A small image captioner, trained from scratch.
Model: 4.91M parameters, 40-pixel images, encoder arch resnet_bottleneck, encoder norm batchnorm, encoder activation silu, encoder depths [4, 7, 7], decoder width 192, decoder layers 7, decoder norm rmsnorm, decoder activation relu.
Training: muon at rate 0.003, 14300 steps.
Data: trained on photos with spoken descriptions (Open Images, Localized Narratives), 203450 training examples, 9.0 epochs.
Rows from block 4 of the image encoder, named by matrix and row number. Rows with one number belong to one channel. Each number is 200 + 20 x the weight over its row's rms, rounded and kept within 0 to 999. All counts start at 0. After the name is the row's rms in percent of the matrix's.
# convs1: 3x3 conv, stride 2 (encoder.blocks.4.convs.1.weight, 56x56x3x3), inputs 20-29, a 3x3 kernel for each
# convs2: expand pointwise conv (encoder.blocks.4.convs.2.weight, 224x56x1x1, transposed), outputs 150-223
convs1.11,100,196,217,224,198,195,216,172,178,187,207,217,206,196,197,214,163,160,173,203,225,259,189,195,212,188,127,186,222,231,224,216,222,208,212,219,188,213,230,244,216,218,225,167,164,175,203,218,217,208,218,197,187,170,178,233,205,216,183,182,178,171,143,167,190,225,217,204,212,205,199,206,192,225,198,184,209,199,192,220,227,212,210,199,215,191,216,191,189,173,183
convs1.12,103,212,177,225,193,227,217,193,212,233,218,179,179,207,144,240,126,229,255,165,211,201,204,188,201,195,189,194,201,190,208,196,151,221,178,196,232,207,166,206,198,213,216,193,215,194,193,165,205,185,215,199,186,217,198,127,205,199,202,144,239,203,156,205,187,219,176,216,203,197,229,191,207,179,188,215,207,202,213,195,195,197,178,183,182,191,181,178,193,161,205
convs1.13,098,201,218,188,203,186,177,200,195,175,198,211,209,157,178,154,210,170,158,249,218,234,227,196,199,224,178,157,187,206,198,174,187,207,205,208,219,200,182,203,233,192,203,227,229,166,198,196,186,217,183,171,200,173,183,226,184,160,194,176,180,197,197,182,186,196,195,194,208,192,191,173,205,143,182,177,194,194,204,188,212,227,206,200,202,162,190,215,193,198,189
convs1.14,099,185,193,216,170,199,221,197,184,189,176,151,175,166,192,196,178,177,206,186,188,180,159,201,201,180,163,204,185,181,165,194,190,169,220,227,219,195,180,149,227,226,185,246,260,213,196,155,189,203,183,188,218,213,201,182,210,207,183,215,195,184,192,203,183,217,206,182,176,219,204,238,204,201,202,202,201,197,219,181,182,210,197,176,160,178,169,171,172,192,188
convs1.15,102,193,198,192,193,194,186,207,207,210,198,176,189,206,237,207,213,209,211,164,151,188,193,178,180,188,194,192,202,216,213,234,266,223,207,239,211,213,219,222,220,244,270,222,196,180,179,199,188,202,220,198,199,187,189,180,161,194,193,205,230,176,203,188,196,179,212,221,211,202,223,188,210,217,201,206,199,196,203,197,190,207,212,204,182,226,211,210,218,239,220
convs1.16,107,197,199,190,206,205,196,182,196,185,197,198,209,176,223,206,194,218,198,222,194,195,180,210,192,199,219,196,186,158,176,200,186,207,196,202,207,200,179,214,213,174,209,207,212,216,219,188,168,215,181,175,207,173,205,206,202,211,181,207,250,188,199,227,216,200,179,222,169,184,219,202,203,183,222,195,231,236,194,197,227,209,200,182,199,176,175,226,202,194,209
convs1.17,097,238,192,222,222,192,206,200,197,198,195,196,165,197,169,175,168,170,175,191,196,174,186,186,200,165,170,190,169,207,189,157,186,188,185,147,196,173,207,197,188,201,214,185,173,181,171,195,187,202,193,196,195,195,203,177,204,201,190,174,218,199,176,196,187,202,206,180,156,221,194,210,211,194,183,179,201,185,186,196,190,224,180,220,204,191,220,216,199,192,202
convs1.18,096,210,211,233,215,190,240,210,211,226,148,190,204,188,205,202,201,183,206,189,216,203,198,210,188,241,205,210,182,209,210,208,229,231,193,244,185,211,200,193,208,203,178,222,212,196,198,203,205,210,218,204,215,214,213,224,197,207,220,200,198,222,225,191,201,164,217,234,232,249,165,209,192,218,215,214,197,215,226,195,211,217,183,179,203,165,160,200,200,181,199
convs1.19,100,197,179,181,195,210,176,207,175,183,129,161,160,184,223,186,227,220,188,199,221,202,235,259,191,221,208,187,186,163,147,184,185,163,195,181,202,209,230,185,206,209,195,221,204,202,189,208,182,190,181,208,208,196,188,158,181,182,191,196,174,206,181,160,192,213,194,206,189,199,192,219,182,207,207,203,221,203,217,198,212,225,215,204,181,215,223,193,243,212,201
convs1.20,101,173,191,192,179,196,194,213,199,221,216,192,192,204,201,180,193,207,227,208,196,227,203,217,215,184,236,230,190,205,191,188,198,174,179,189,169,192,232,200,232,185,221,210,201,223,218,224,191,215,195,195,211,170,188,176,185,237,166,182,197,175,184,188,169,142,159,193,191,168,181,163,175,179,218,239,173,202,236,183,204,215,194,203,210,199,201,226,198,206,210
convs1.21,093,198,218,179,215,187,206,209,187,190,222,255,221,214,214,228,200,193,221,202,226,203,183,196,176,214,186,206,200,189,218,207,202,205,206,201,222,201,193,186,195,199,203,195,185,189,204,205,201,209,220,202,176,196,178,211,191,233,212,188,194,194,182,183,172,199,179,227,185,171,198,212,201,207,195,167,182,167,213,190,197,235,180,217,206,234,221,221,222,195,180
convs1.22,102,217,240,212,229,229,206,199,214,209,239,235,189,235,255,168,262,203,157,201,208,187,196,203,178,213,197,190,177,202,194,170,187,205,195,195,182,199,195,201,176,178,202,196,194,184,217,201,190,202,213,178,204,183,188,155,196,202,161,193,214,186,222,217,184,172,219,184,185,222,183,163,211,221,231,187,227,204,177,218,201,168,190,177,186,162,184,192,178,181,197
convs1.23,098,220,185,229,220,196,208,193,207,209,208,203,199,207,187,175,190,197,165,190,205,200,204,185,183,195,174,192,226,246,200,179,225,183,157,168,178,194,226,229,188,183,204,204,183,146,197,215,201,183,187,202,168,188,189,217,249,233,222,241,210,195,188,217,192,191,235,159,174,216,187,188,203,195,173,148,208,213,191,195,228,235,231,268,232,182,193,198,179,197,182
convs1.24,097,210,233,190,207,200,199,192,196,188,206,267,198,269,261,173,231,203,161,216,234,183,225,189,192,215,183,196,219,210,197,245,225,182,211,172,195,190,191,207,216,211,209,190,159,203,183,200,193,203,193,191,214,206,184,192,214,213,188,188,209,189,195,225,196,186,184,188,196,203,194,213,214,204,198,214,168,184,220,200,197,214,197,204,194,190,180,175,207,196,213
convs1.25,100,183,227,201,184,212,197,184,192,200,171,172,219,148,166,213,187,174,195,157,193,185,209,176,184,206,185,194,174,166,159,201,167,147,186,155,127,230,201,168,208,209,208,206,182,216,199,163,171,213,192,186,203,183,178,194,220,194,223,205,196,198,183,172,208,215,169,212,198,213,193,222,198,218,205,187,215,195,193,199,194,190,219,203,162,201,216,198,231,195,205
convs1.26,097,196,203,189,174,213,189,187,186,191,186,164,156,174,187,171,180,201,193,197,206,206,224,193,177,234,194,202,172,171,209,217,194,189,195,191,232,150,155,192,176,163,175,203,167,163,189,190,199,200,205,214,210,199,198,205,245,209,239,236,248,225,224,228,207,201,181,218,217,169,232,212,221,208,228,229,206,201,220,205,207,231,192,228,213,211,188,212,229,199,200
convs1.27,098,205,192,198,196,224,197,173,197,212,228,188,170,194,192,196,203,193,204,163,164,203,195,206,186,254,271,220,219,181,206,203,194,184,212,223,197,212,255,222,238,215,214,218,192,223,185,169,176,189,194,186,212,197,196,168,176,170,177,195,193,236,259,191,183,191,217,202,207,204,186,209,210,216,200,233,200,199,195,209,191,201,193,207,209,213,222,189,209,204,159
convs1.28,097,220,191,188,192,189,193,210,213,228,191,258,225,243,213,223,213,214,210,166,150,189,154,188,211,202,196,228,207,248,225,212,222,200,210,184,178,226,222,212,218,213,200,193,211,231,209,209,197,211,171,177,184,180,188,219,208,162,198,218,204,200,222,179,190,186,175,190,183,170,195,202,189,197,231,196,217,211,190,202,178,193,238,234,205,220,223,202,154,163,199
convs1.29,100,186,181,190,198,211,198,185,191,202,198,204,186,235,189,140,198,185,162,207,230,206,215,221,169,208,178,164,214,189,184,207,202,179,223,215,197,209,209,193,239,229,186,228,203,166,180,180,210,173,187,196,223,223,226,197,196,191,202,216,198,200,153,160,198,201,189,196,216,199,189,184,178,192,160,206,187,183,225,179,197,227,204,210,197,225,214,220,212,217,195
convs1.30,102,188,167,193,184,194,203,200,223,218,192,168,193,163,190,199,205,200,206,203,184,234,175,181,197,209,216,258,210,215,211,183,211,211,192,232,216,177,204,195,187,201,214,214,189,208,212,223,215,222,216,232,199,202,190,199,193,206,159,169,193,211,213,214,180,131,141,195,201,222,193,209,226,237,235,221,239,211,195,205,188,153,214,203,195,193,173,198,194,195,211
convs1.31,102,208,191,199,199,201,183,182,177,174,209,183,220,233,211,215,180,221,176,188,207,200,218,213,197,202,237,184,200,213,182,197,213,169,190,218,187,173,207,213,191,228,212,210,239,215,215,208,193,201,195,182,204,205,199,191,213,220,204,212,218,184,227,199,213,216,187,219,211,182,204,186,150,201,211,221,192,176,222,186,205,247,208,226,183,252,255,164,244,231,177
convs1.32,104,207,207,208,192,210,210,191,191,217,186,215,211,206,167,180,180,189,227,183,193,187,204,194,158,192,178,181,191,197,203,224,220,201,193,217,261,191,186,162,159,145,202,167,221,252,194,181,190,163,177,228,181,213,249,198,187,182,199,195,186,188,192,195,206,194,212,194,217,208,193,200,222,210,224,207,230,217,163,208,176,178,187,184,197,185,203,222,193,234,233
convs1.33,096,201,214,208,197,220,186,222,222,195,200,192,204,154,173,189,174,187,211,205,196,187,181,201,179,176,194,189,228,248,241,202,231,262,207,176,221,254,199,190,219,211,168,190,209,197,191,214,213,211,217,185,213,236,198,180,186,200,192,207,193,225,190,182,205,216,220,192,205,223,179,188,161,195,192,185,188,203,209,198,210,210,241,244,208,227,194,213,216,184,202
convs1.34,098,223,218,190,176,198,207,193,192,187,223,195,180,179,171,190,197,155,160,193,192,209,175,164,190,163,144,172,199,154,191,249,244,241,229,230,209,202,190,190,201,210,203,194,184,227,188,179,181,159,176,175,184,183,186,195,199,209,218,171,222,204,193,175,216,222,177,227,226,232,231,183,178,213,207,214,232,217,212,221,228,222,190,175,193,192,223,182,195,223,234
convs1.35,104,201,193,217,202,196,205,192,188,204,260,210,200,193,205,201,186,193,218,206,178,161,184,178,179,164,198,202,202,194,194,198,200,190,217,187,216,199,175,144,181,161,190,169,191,208,228,195,181,209,207,191,200,208,189,225,190,184,191,186,171,193,178,242,193,189,211,221,192,173,202,176,184,164,164,213,184,208,227,215,232,220,217,204,223,210,213,211,213,193,203
convs1.36,092,202,180,174,184,193,204,180,198,205,205,211,210,226,220,209,233,210,191,226,195,182,187,168,129,187,180,175,201,216,210,226,227,208,216,210,204,211,219,199,205,198,181,190,191,182,207,193,205,201,187,183,200,183,185,181,168,168,175,180,164,161,197,182,201,192,157,188,193,177,183,193,217,166,164,185,193,199,205,169,203,213,217,229,220,219,213,202,179,202,155
convs1.37,104,204,198,204,214,208,233,197,192,194,192,169,226,182,192,223,188,186,206,218,238,185,211,232,187,173,200,192,174,176,221,212,212,212,190,204,193,192,220,183,181,220,198,179,210,206,197,193,227,186,182,216,202,185,209,188,207,169,189,216,198,161,206,217,140,223,200,178,194,221,192,192,214,228,202,178,214,228,199,202,223,195,179,199,215,179,194,215,181,187,190
convs1.38,097,199,224,195,210,211,208,211,224,214,164,176,183,184,193,185,165,198,239,209,202,201,176,176,182,172,203,222,205,208,170,169,173,162,181,186,171,208,219,221,196,187,187,216,195,206,198,196,225,196,188,203,182,184,209,235,192,183,175,213,171,190,202,220,245,243,217,193,213,211,208,201,215,231,204,214,221,221,187,191,185,159,183,189,203,183,171,179,183,201,215
convs1.39,097,191,206,199,164,191,181,164,189,206,186,221,208,188,184,174,196,188,206,195,227,210,234,205,224,210,163,201,198,182,191,214,211,185,165,198,168,205,206,240,209,211,231,171,195,208,189,189,204,189,185,201,206,214,193,200,203,229,228,189,208,208,195,194,222,199,197,183,163,168,176,184,184,214,235,246,182,220,218,182,200,188,226,237,248,255,221,217,200,186,173
convs1.40,101,184,200,220,196,201,200,219,219,216,197,182,242,186,233,243,236,220,184,203,193,221,216,225,246,197,219,184,166,172,215,189,200,228,202,219,198,178,164,229,190,243,199,212,230,177,183,168,195,196,235,226,196,218,209,184,230,223,213,182,215,186,218,214,168,188,198,198,190,212,219,249,228,252,220,190,206,197,160,176,179,209,184,195,178,219,196,188,194,197,207
convs1.41,107,197,193,189,201,188,207,225,191,185,178,201,205,199,188,210,208,215,219,223,203,188,242,191,161,233,210,175,171,206,210,195,219,244,193,192,208,211,195,244,197,193,199,181,177,194,197,220,207,192,206,200,189,194,191,208,196,189,247,192,182,209,202,156,203,219,173,184,200,171,212,230,216,224,212,214,220,203,207,219,193,202,193,186,186,175,192,199,171,193,225
convs1.42,103,181,220,199,231,216,209,210,226,199,166,195,194,173,224,226,239,229,217,213,160,193,185,211,198,163,221,207,193,180,161,186,172,194,201,236,238,181,191,191,185,194,225,181,212,226,194,224,190,199,213,217,220,212,219,202,152,182,185,218,218,172,247,232,198,162,192,161,171,183,167,231,230,199,231,182,198,206,197,202,193,176,166,162,163,179,177,183,188,196,179
convs1.43,102,227,246,202,203,203,202,204,194,188,229,181,147,235,197,191,186,196,215,162,214,193,220,196,178,222,184,194,172,183,204,194,175,239,187,190,211,181,188,173,183,203,203,167,207,214,184,160,201,174,166,220,167,194,211,145,227,267,202,215,257,200,167,186,184,180,211,196,186,185,225,183,161,186,200,203,197,191,211,184,201,184,199,224,227,225,202,206,230,210,188
convs1.44,099,210,200,210,199,204,210,205,214,226,205,194,183,210,190,193,208,220,204,216,157,176,181,145,189,173,190,222,209,206,209,220,231,220,206,223,199,193,184,204,178,153,216,153,168,193,191,174,213,191,155,189,204,209,211,198,182,214,170,168,219,182,194,210,205,186,209,177,178,186,185,197,194,196,185,204,181,214,198,180,199,176,182,199,193,169,161,192,178,177,214
convs1.45,099,201,203,196,190,194,207,212,195,196,228,222,209,218,212,193,223,220,184,197,210,209,210,199,188,220,221,204,202,173,192,192,185,173,202,214,202,171,209,225,174,216,192,159,194,210,211,199,214,191,201,203,182,191,202,203,201,213,225,206,177,225,225,192,221,163,167,249,202,183,212,209,215,187,202,211,181,171,212,211,181,187,185,190,214,214,182,167,211,246,198
convs1.46,104,184,167,183,199,188,229,191,175,198,178,177,175,222,175,200,203,195,201,212,215,180,193,164,201,199,192,215,175,185,187,220,213,168,203,227,191,208,234,194,202,211,206,185,189,217,211,223,167,229,207,201,190,179,203,192,157,180,156,182,178,169,181,189,171,176,196,203,225,215,191,215,204,185,179,206,191,207,198,217,191,186,187,231,201,186,192,184,229,193,194
convs1.47,106,198,214,186,205,229,210,234,211,206,170,176,185,184,193,171,211,212,209,134,150,185,179,224,219,200,190,206,174,192,186,218,206,220,214,216,212,184,186,166,201,193,177,185,190,212,186,191,171,201,197,205,204,223,198,191,188,163,222,196,217,202,193,195,170,207,164,191,213,225,213,194,199,202,208,217,191,195,209,177,173,186,178,211,205,178,238,209,210,217,228
convs1.48,101,198,202,178,228,209,183,198,223,197,222,188,205,212,184,210,192,212,223,225,159,156,182,214,192,165,220,249,238,230,174,205,221,223,197,202,231,214,156,187,230,182,205,197,234,199,190,200,206,159,181,205,187,191,200,230,210,164,211,243,196,167,218,206,240,238,171,229,222,198,185,192,222,193,203,253,189,185,219,209,164,209,210,184,167,229,223,200,199,222,214
convs1.49,098,178,199,217,165,195,212,179,207,220,195,182,211,184,190,205,211,204,215,210,216,226,191,185,255,197,184,225,199,191,141,249,205,159,211,208,197,207,227,219,192,191,202,183,164,198,193,177,181,194,206,202,215,174,202,175,202,192,184,180,220,178,166,244,200,206,209,198,209,212,162,168,201,194,177,192,200,206,192,230,204,197,204,222,204,220,227,209,199,206,231
convs1.50,102,202,204,207,213,192,186,207,186,210,160,190,188,222,189,191,199,188,187,233,241,177,229,215,181,248,226,182,144,179,176,198,183,201,194,211,193,168,181,204,168,184,215,179,187,215,179,189,181,188,177,182,188,196,187,206,238,178,236,233,210,226,216,199,194,186,175,193,200,163,209,187,183,190,196,220,189,216,237,208,213,222,206,222,205,174,206,203,212,193,192
convs1.51,095,206,204,173,190,195,209,181,178,224,205,230,225,188,204,237,170,186,252,172,176,198,164,197,191,170,182,170,194,187,173,205,178,209,166,184,218,198,202,203,204,220,211,200,214,197,240,203,213,224,199,222,209,202,195,185,168,183,214,179,172,181,178,185,149,170,166,160,196,193,190,200,214,252,238,216,253,204,175,235,216,205,252,221,250,191,206,198,213,179,202
convs2.11,106,183,191,168,245,189,204,183,215,218,214,207,199,246,213,227,205,186,203,217,162,196,184,184,184,181,224,191,180,168,219,190,195,221,234,161,225,196,205,214,185,199,189,201,219,174,216,202,188,141,217,198,176,224,202,162,175,193,184,213,195,177,181,164,190,187,193,235,190,202,221,154,196,203,203
convs2.12,084,223,196,195,192,184,204,199,208,219,159,205,214,186,177,190,176,212,230,170,215,198,197,188,230,180,178,184,198,199,211,143,199,237,197,183,203,205,213,190,170,197,202,185,197,192,168,182,210,239,227,207,241,198,183,202,207,199,215,207,228,189,183,187,190,205,253,225,190,200,196,219,199,202,220
convs2.13,105,221,155,186,196,220,204,239,191,202,215,209,186,212,190,222,186,190,239,196,172,179,215,181,194,210,204,169,207,181,176,204,209,183,151,203,197,194,157,187,192,183,182,186,183,180,229,184,204,186,181,219,186,219,204,165,208,200,219,160,201,214,173,196,202,194,193,207,170,205,206,176,182,214,200
convs2.14,100,212,177,183,217,216,253,181,216,203,197,183,218,205,179,203,197,160,190,162,210,210,173,228,211,162,205,198,172,190,242,219,169,208,197,214,201,206,185,206,205,208,204,236,230,211,225,187,193,153,242,216,202,199,188,168,218,203,190,183,205,201,183,222,192,147,219,170,206,189,205,208,181,212,192
convs2.15,099,188,213,199,219,202,235,195,180,187,233,206,237,189,213,222,185,202,202,209,223,197,176,155,171,209,180,163,235,196,199,234,202,213,187,175,198,217,189,164,170,170,196,181,243,207,191,181,194,211,228,198,199,231,231,188,185,209,194,205,198,200,208,195,178,184,213,199,225,199,198,192,212,189,215
convs2.16,101,216,175,204,199,187,180,205,201,199,190,214,233,217,183,216,184,200,166,200,237,171,206,192,216,184,196,189,150,216,180,169,201,211,183,189,201,202,163,195,183,229,183,203,209,243,218,157,213,180,207,174,220,137,204,186,192,194,207,156,195,175,209,198,165,214,193,218,193,224,232,176,201,190,177
convs2.17,105,197,192,213,205,174,197,199,190,172,203,203,227,208,207,223,224,179,213,174,223,184,163,168,183,236,191,214,194,183,210,185,180,217,218,203,199,198,195,206,223,210,193,256,200,193,212,229,189,238,233,240,181,191,189,202,208,205,186,148,222,201,242,197,188,233,216,216,179,210,205,199,197,202,191
convs2.18,103,233,187,198,226,195,185,187,194,230,191,181,207,177,189,206,207,177,170,212,215,237,190,185,226,206,189,188,197,186,210,191,220,217,165,210,225,198,192,226,181,215,183,172,215,199,204,179,202,194,197,233,173,205,216,186,173,136,195,170,191,180,178,180,232,198,193,176,188,191,187,168,184,196,195
convs2.19,100,200,232,217,187,208,210,228,191,208,199,224,202,240,199,191,166,203,194,173,177,229,186,215,213,191,204,186,208,209,191,211,193,245,177,201,213,205,173,195,193,200,173,228,168,219,194,225,210,173,184,194,167,164,185,182,186,196,203,234,170,156,226,197,190,232,184,204,158,189,191,191,216,212,197
convs2.20,099,186,204,196,187,198,202,210,200,232,195,216,170,210,200,201,166,210,240,235,218,223,214,191,230,205,196,196,234,201,260,198,196,216,259,208,220,199,152,195,218,180,178,168,185,201,180,238,206,178,178,209,184,174,206,176,225,176,182,187,181,179,213,197,202,198,199,217,221,180,182,208,220,232,193
convs2.21,092,175,220,188,194,189,208,229,194,173,187,211,224,206,160,205,173,201,199,218,194,199,176,164,183,224,216,192,157,217,182,206,247,180,196,176,194,198,193,204,199,170,206,203,158,223,195,263,209,198,221,186,216,221,200,219,229,207,221,230,205,163,201,201,197,192,215,199,189,171,223,189,165,193,193
convs2.22,101,172,196,213,190,207,214,184,198,187,191,217,233,173,175,190,205,201,198,201,197,161,190,194,208,229,187,191,202,177,182,209,203,240,190,195,199,244,162,182,219,171,220,228,208,215,185,196,206,195,215,230,210,237,217,202,208,187,208,173,213,218,210,184,217,217,193,223,193,188,192,237,217,181,182
convs2.23,101,195,152,194,194,220,211,172,223,182,221,250,209,192,205,186,187,187,218,209,188,210,196,166,207,182,170,166,251,206,197,178,180,186,228,186,194,194,203,179,209,158,185,201,176,186,211,221,183,211,200,204,194,180,186,179,185,200,180,210,210,174,178,168,193,162,196,210,213,205,199,206,200,200,216
convs2.24,100,180,202,222,192,214,164,208,195,250,206,234,241,154,206,171,203,187,217,207,182,228,202,188,215,189,158,200,212,162,199,183,185,226,207,192,220,201,198,190,225,192,195,200,225,211,185,210,210,226,162,187,212,203,222,235,202,248,198,177,223,183,186,222,213,210,212,172,206,221,211,232,190,189,203
convs2.25,101,229,169,184,182,198,194,194,207,196,194,181,184,199,189,217,204,197,184,192,250,186,202,190,179,185,197,183,205,171,173,204,194,206,222,210,195,193,163,173,178,189,256,187,196,177,171,183,201,214,197,209,210,197,162,151,230,171,195,235,212,204,204,222,201,190,202,219,199,212,198,216,229,171,169
convs2.26,099,234,174,226,190,219,204,250,202,194,207,165,164,240,202,176,178,198,188,230,205,212,217,177,216,187,197,216,193,159,212,208,209,203,189,211,184,215,193,214,176,199,194,181,228,204,209,217,194,187,200,225,188,150,229,146,216,216,182,200,184,219,226,208,221,200,226,206,197,204,175,176,194,201,188
convs2.27,102,197,180,205,196,202,184,214,200,177,164,187,200,170,221,162,196,205,190,175,176,191,184,186,225,187,226,174,189,172,187,248,187,177,195,203,208,186,192,196,247,204,245,212,221,186,189,187,172,202,191,200,180,169,188,242,159,202,188,202,206,147,173,220,204,196,208,202,224,210,197,238,188,217,183
convs2.28,097,184,246,167,200,187,193,186,200,198,181,186,195,133,151,175,171,174,175,219,167,196,206,202,195,213,218,156,217,206,198,202,243,208,169,209,211,185,191,158,188,239,251,193,191,204,217,207,191,203,189,203,226,172,212,213,197,179,208,173,213,225,185,181,219,218,219,206,190,206,185,210,170,182,181
convs2.29,092,151,243,208,204,210,187,194,210,225,176,192,205,190,205,191,237,231,195,180,197,218,214,193,207,209,190,156,217,202,182,204,206,227,221,249,203,158,212,173,183,184,219,225,232,215,194,173,200,229,196,185,215,183,184,161,211,203,188,181,199,238,189,182,178,217,196,202,178,217,219,195,193,162,207
convs2.30,109,150,198,194,188,191,230,197,188,192,226,204,195,203,183,189,179,176,194,243,229,170,202,225,196,206,201,177,196,187,189,217,208,201,189,180,206,197,171,228,175,179,223,152,186,217,199,184,198,167,190,207,195,223,188,227,200,196,197,203,205,146,217,214,160,213,181,165,226,198,208,229,182,227,188
convs2.31,094,191,203,203,189,212,221,176,192,211,208,179,191,240,241,202,182,182,184,223,189,191,191,201,165,208,222,195,179,218,233,221,244,213,189,225,171,186,197,189,219,204,191,218,173,212,196,189,197,168,192,205,218,166,213,208,202,177,200,218,199,179,186,186,184,162,173,191,207,193,222,185,207,212,176
convs2.32,099,162,213,208,229,192,245,216,219,193,218,157,206,202,202,202,198,185,216,190,212,242,188,210,212,172,173,183,202,225,183,229,202,198,193,216,219,229,213,188,177,193,208,240,197,178,163,205,189,189,217,210,190,213,197,215,197,220,188,191,221,187,151,189,181,214,182,205,255,206,243,197,199,191,189
convs2.33,092,236,138,199,219,184,232,205,195,214,169,223,196,193,177,160,211,186,198,249,211,206,202,187,225,250,206,195,202,201,193,233,225,184,206,198,227,203,214,218,229,202,220,201,225,172,246,198,217,182,234,204,206,253,183,194,188,199,201,206,212,175,190,199,206,214,205,160,228,202,220,229,184,171,172
convs2.34,102,223,169,212,201,205,156,198,199,210,200,190,223,205,198,190,212,205,217,195,156,186,173,179,181,209,168,178,177,192,186,187,207,190,210,199,197,166,234,219,183,208,196,194,192,188,209,196,180,182,173,203,209,165,205,178,181,186,190,185,206,184,200,201,167,174,167,232,172,215,228,186,152,210,210
convs2.35,108,172,206,180,169,184,185,215,188,205,223,197,186,244,198,188,213,212,186,235,223,214,199,203,171,218,202,181,183,194,194,165,196,232,190,194,197,169,194,204,170,201,205,179,159,187,198,204,210,159,218,180,194,183,209,189,172,193,191,191,195,228,203,200,191,190,200,222,153,189,165,195,204,187,237
convs2.36,105,200,234,215,187,229,213,187,171,178,204,228,173,184,166,170,181,205,234,209,222,202,202,188,198,192,228,189,178,163,180,185,183,181,183,188,197,157,230,176,182,187,198,226,173,140,203,185,189,205,204,213,177,196,223,158,190,207,196,176,208,197,196,208,183,204,188,164,179,207,208,205,177,197,166
convs2.37,101,190,162,184,237,198,194,233,227,172,224,194,199,214,195,201,181,184,212,179,190,197,210,200,209,190,203,176,218,192,229,186,194,186,192,163,222,211,183,188,233,182,244,186,243,230,204,197,200,192,196,212,178,194,203,217,193,167,196,230,246,161,173,258,236,191,195,229,193,188,202,169,200,204,163
convs2.38,111,200,232,201,253,226,209,213,179,198,196,183,196,173,182,184,210,201,178,186,201,186,214,202,217,236,192,184,226,187,184,187,205,227,200,175,250,207,230,209,201,192,227,214,170,193,195,191,227,174,201,183,171,208,190,186,205,196,187,184,203,185,231,207,220,219,192,208,250,223,227,193,179,192,202
convs2.39,096,193,196,241,218,164,218,200,193,190,205,198,196,218,161,229,207,196,204,227,207,196,212,205,190,180,235,206,217,194,213,192,175,221,203,225,164,222,198,204,198,194,190,188,177,193,201,212,198,193,231,222,192,158,191,191,217,192,203,260,196,231,183,201,180,218,207,195,225,208,213,213,224,185,194
convs2.40,088,163,214,211,209,206,213,210,200,182,182,131,217,202,206,201,185,204,230,170,186,210,199,194,180,170,180,220,178,188,211,172,223,192,169,213,195,197,186,194,196,194,190,198,236,203,181,193,209,188,234,201,227,241,205,229,199,229,194,189,188,177,198,246,175,205,210,184,210,200,210,204,214,182,157
convs2.41,102,201,218,252,219,172,187,264,206,205,197,205,179,193,216,206,169,193,185,190,208,188,219,196,236,183,271,155,236,187,203,168,191,191,218,219,235,192,160,209,214,204,219,195,221,185,192,199,214,189,182,195,188,183,209,199,196,189,201,169,205,185,167,223,196,187,202,214,206,203,213,195,216,195,170
convs2.42,091,214,194,180,214,197,214,210,221,193,194,180,209,199,223,212,174,154,173,249,229,229,215,213,208,268,191,194,190,222,190,197,183,214,203,230,195,221,194,221,204,201,198,181,202,200,206,181,194,201,230,243,178,193,226,176,224,216,184,177,216,200,193,180,217,193,232,221,220,177,190,198,232,180,174
convs2.43,089,195,176,208,175,217,183,203,200,223,200,202,228,207,164,222,212,164,233,183,164,197,181,219,200,202,187,200,208,190,230,209,241,211,214,196,195,204,203,180,208,179,190,213,195,240,173,178,221,183,212,227,249,186,236,224,211,214,194,197,222,194,165,190,248,195,223,195,181,179,213,170,204,204,194
convs2.44,102,171,227,208,217,212,195,176,231,234,221,210,183,188,183,206,201,194,225,176,211,198,187,200,178,188,220,192,212,190,218,211,180,220,228,177,210,203,190,184,226,216,197,191,199,186,179,209,200,193,208,195,176,196,232,211,210,202,211,184,184,174,193,184,187,234,217,208,156,192,209,205,190,226,209
convs2.45,095,234,180,209,183,183,215,187,180,203,194,203,198,199,179,228,161,166,192,193,167,191,194,185,190,200,176,215,216,223,195,192,199,184,200,191,213,185,204,182,174,253,218,178,237,196,203,189,216,207,199,191,226,205,217,179,216,186,212,202,231,218,200,196,201,236,181,219,180,202,231,184,187,183,171
convs2.46,094,192,221,181,232,201,225,185,236,240,232,206,203,228,190,198,215,216,220,172,241,185,186,173,199,202,181,199,210,169,191,184,202,198,183,200,213,174,209,212,197,191,204,214,232,197,198,221,187,213,207,189,197,224,190,202,195,226,208,210,212,191,186,189,209,180,185,224,231,207,196,213,172,183,214
convs2.47,099,219,188,212,177,199,219,219,216,198,231,166,222,233,267,164,216,242,218,209,214,184,184,251,189,216,218,207,191,249,216,180,208,207,210,204,209,220,209,190,202,215,185,197,197,221,225,231,215,184,217,202,221,170,195,207,205,200,169,196,195,224,189,183,196,206,200,180,182,187,185,220,197,208,193
convs2.48,093,187,176,201,206,208,208,226,190,179,198,207,176,199,189,210,186,168,205,180,185,203,238,202,179,199,179,166,202,199,207,192,197,204,193,234,209,200,207,193,198,249,211,211,198,210,202,208,186,166,247,212,205,223,227,190,174,187,220,219,232,171,175,223,179,198,188,197,196,172,207,179,203,175,212
convs2.49,108,214,208,174,200,222,182,180,217,211,189,203,185,209,201,225,160,189,198,188,175,186,206,187,192,217,189,144,214,191,229,224,179,216,216,170,215,222,190,157,169,170,206,216,197,207,206,178,203,198,184,217,196,218,176,190,196,196,185,218,200,207,196,204,180,218,188,201,195,196,196,202,174,209,170
convs2.50,096,195,204,252,204,198,224,204,179,204,194,207,247,188,190,182,187,188,202,180,184,173,255,179,208,209,192,221,207,213,184,181,191,235,169,188,205,215,214,179,191,236,201,168,216,211,206,188,208,205,234,182,193,183,155,185,228,166,240,215,203,182,215,212,211,218,180,220,157,230,188,179,254,194,184
convs2.51,098,178,222,211,197,184,202,190,223,208,194,173,198,173,169,199,202,238,211,220,239,194,187,196,198,183,192,172,208,202,232,181,164,206,239,173,221,191,203,212,185,212,205,190,199,187,191,231,186,161,201,197,201,204,183,217,192,190,172,171,213,236,198,199,183,191,183,207,176,171,192,185,210,207,188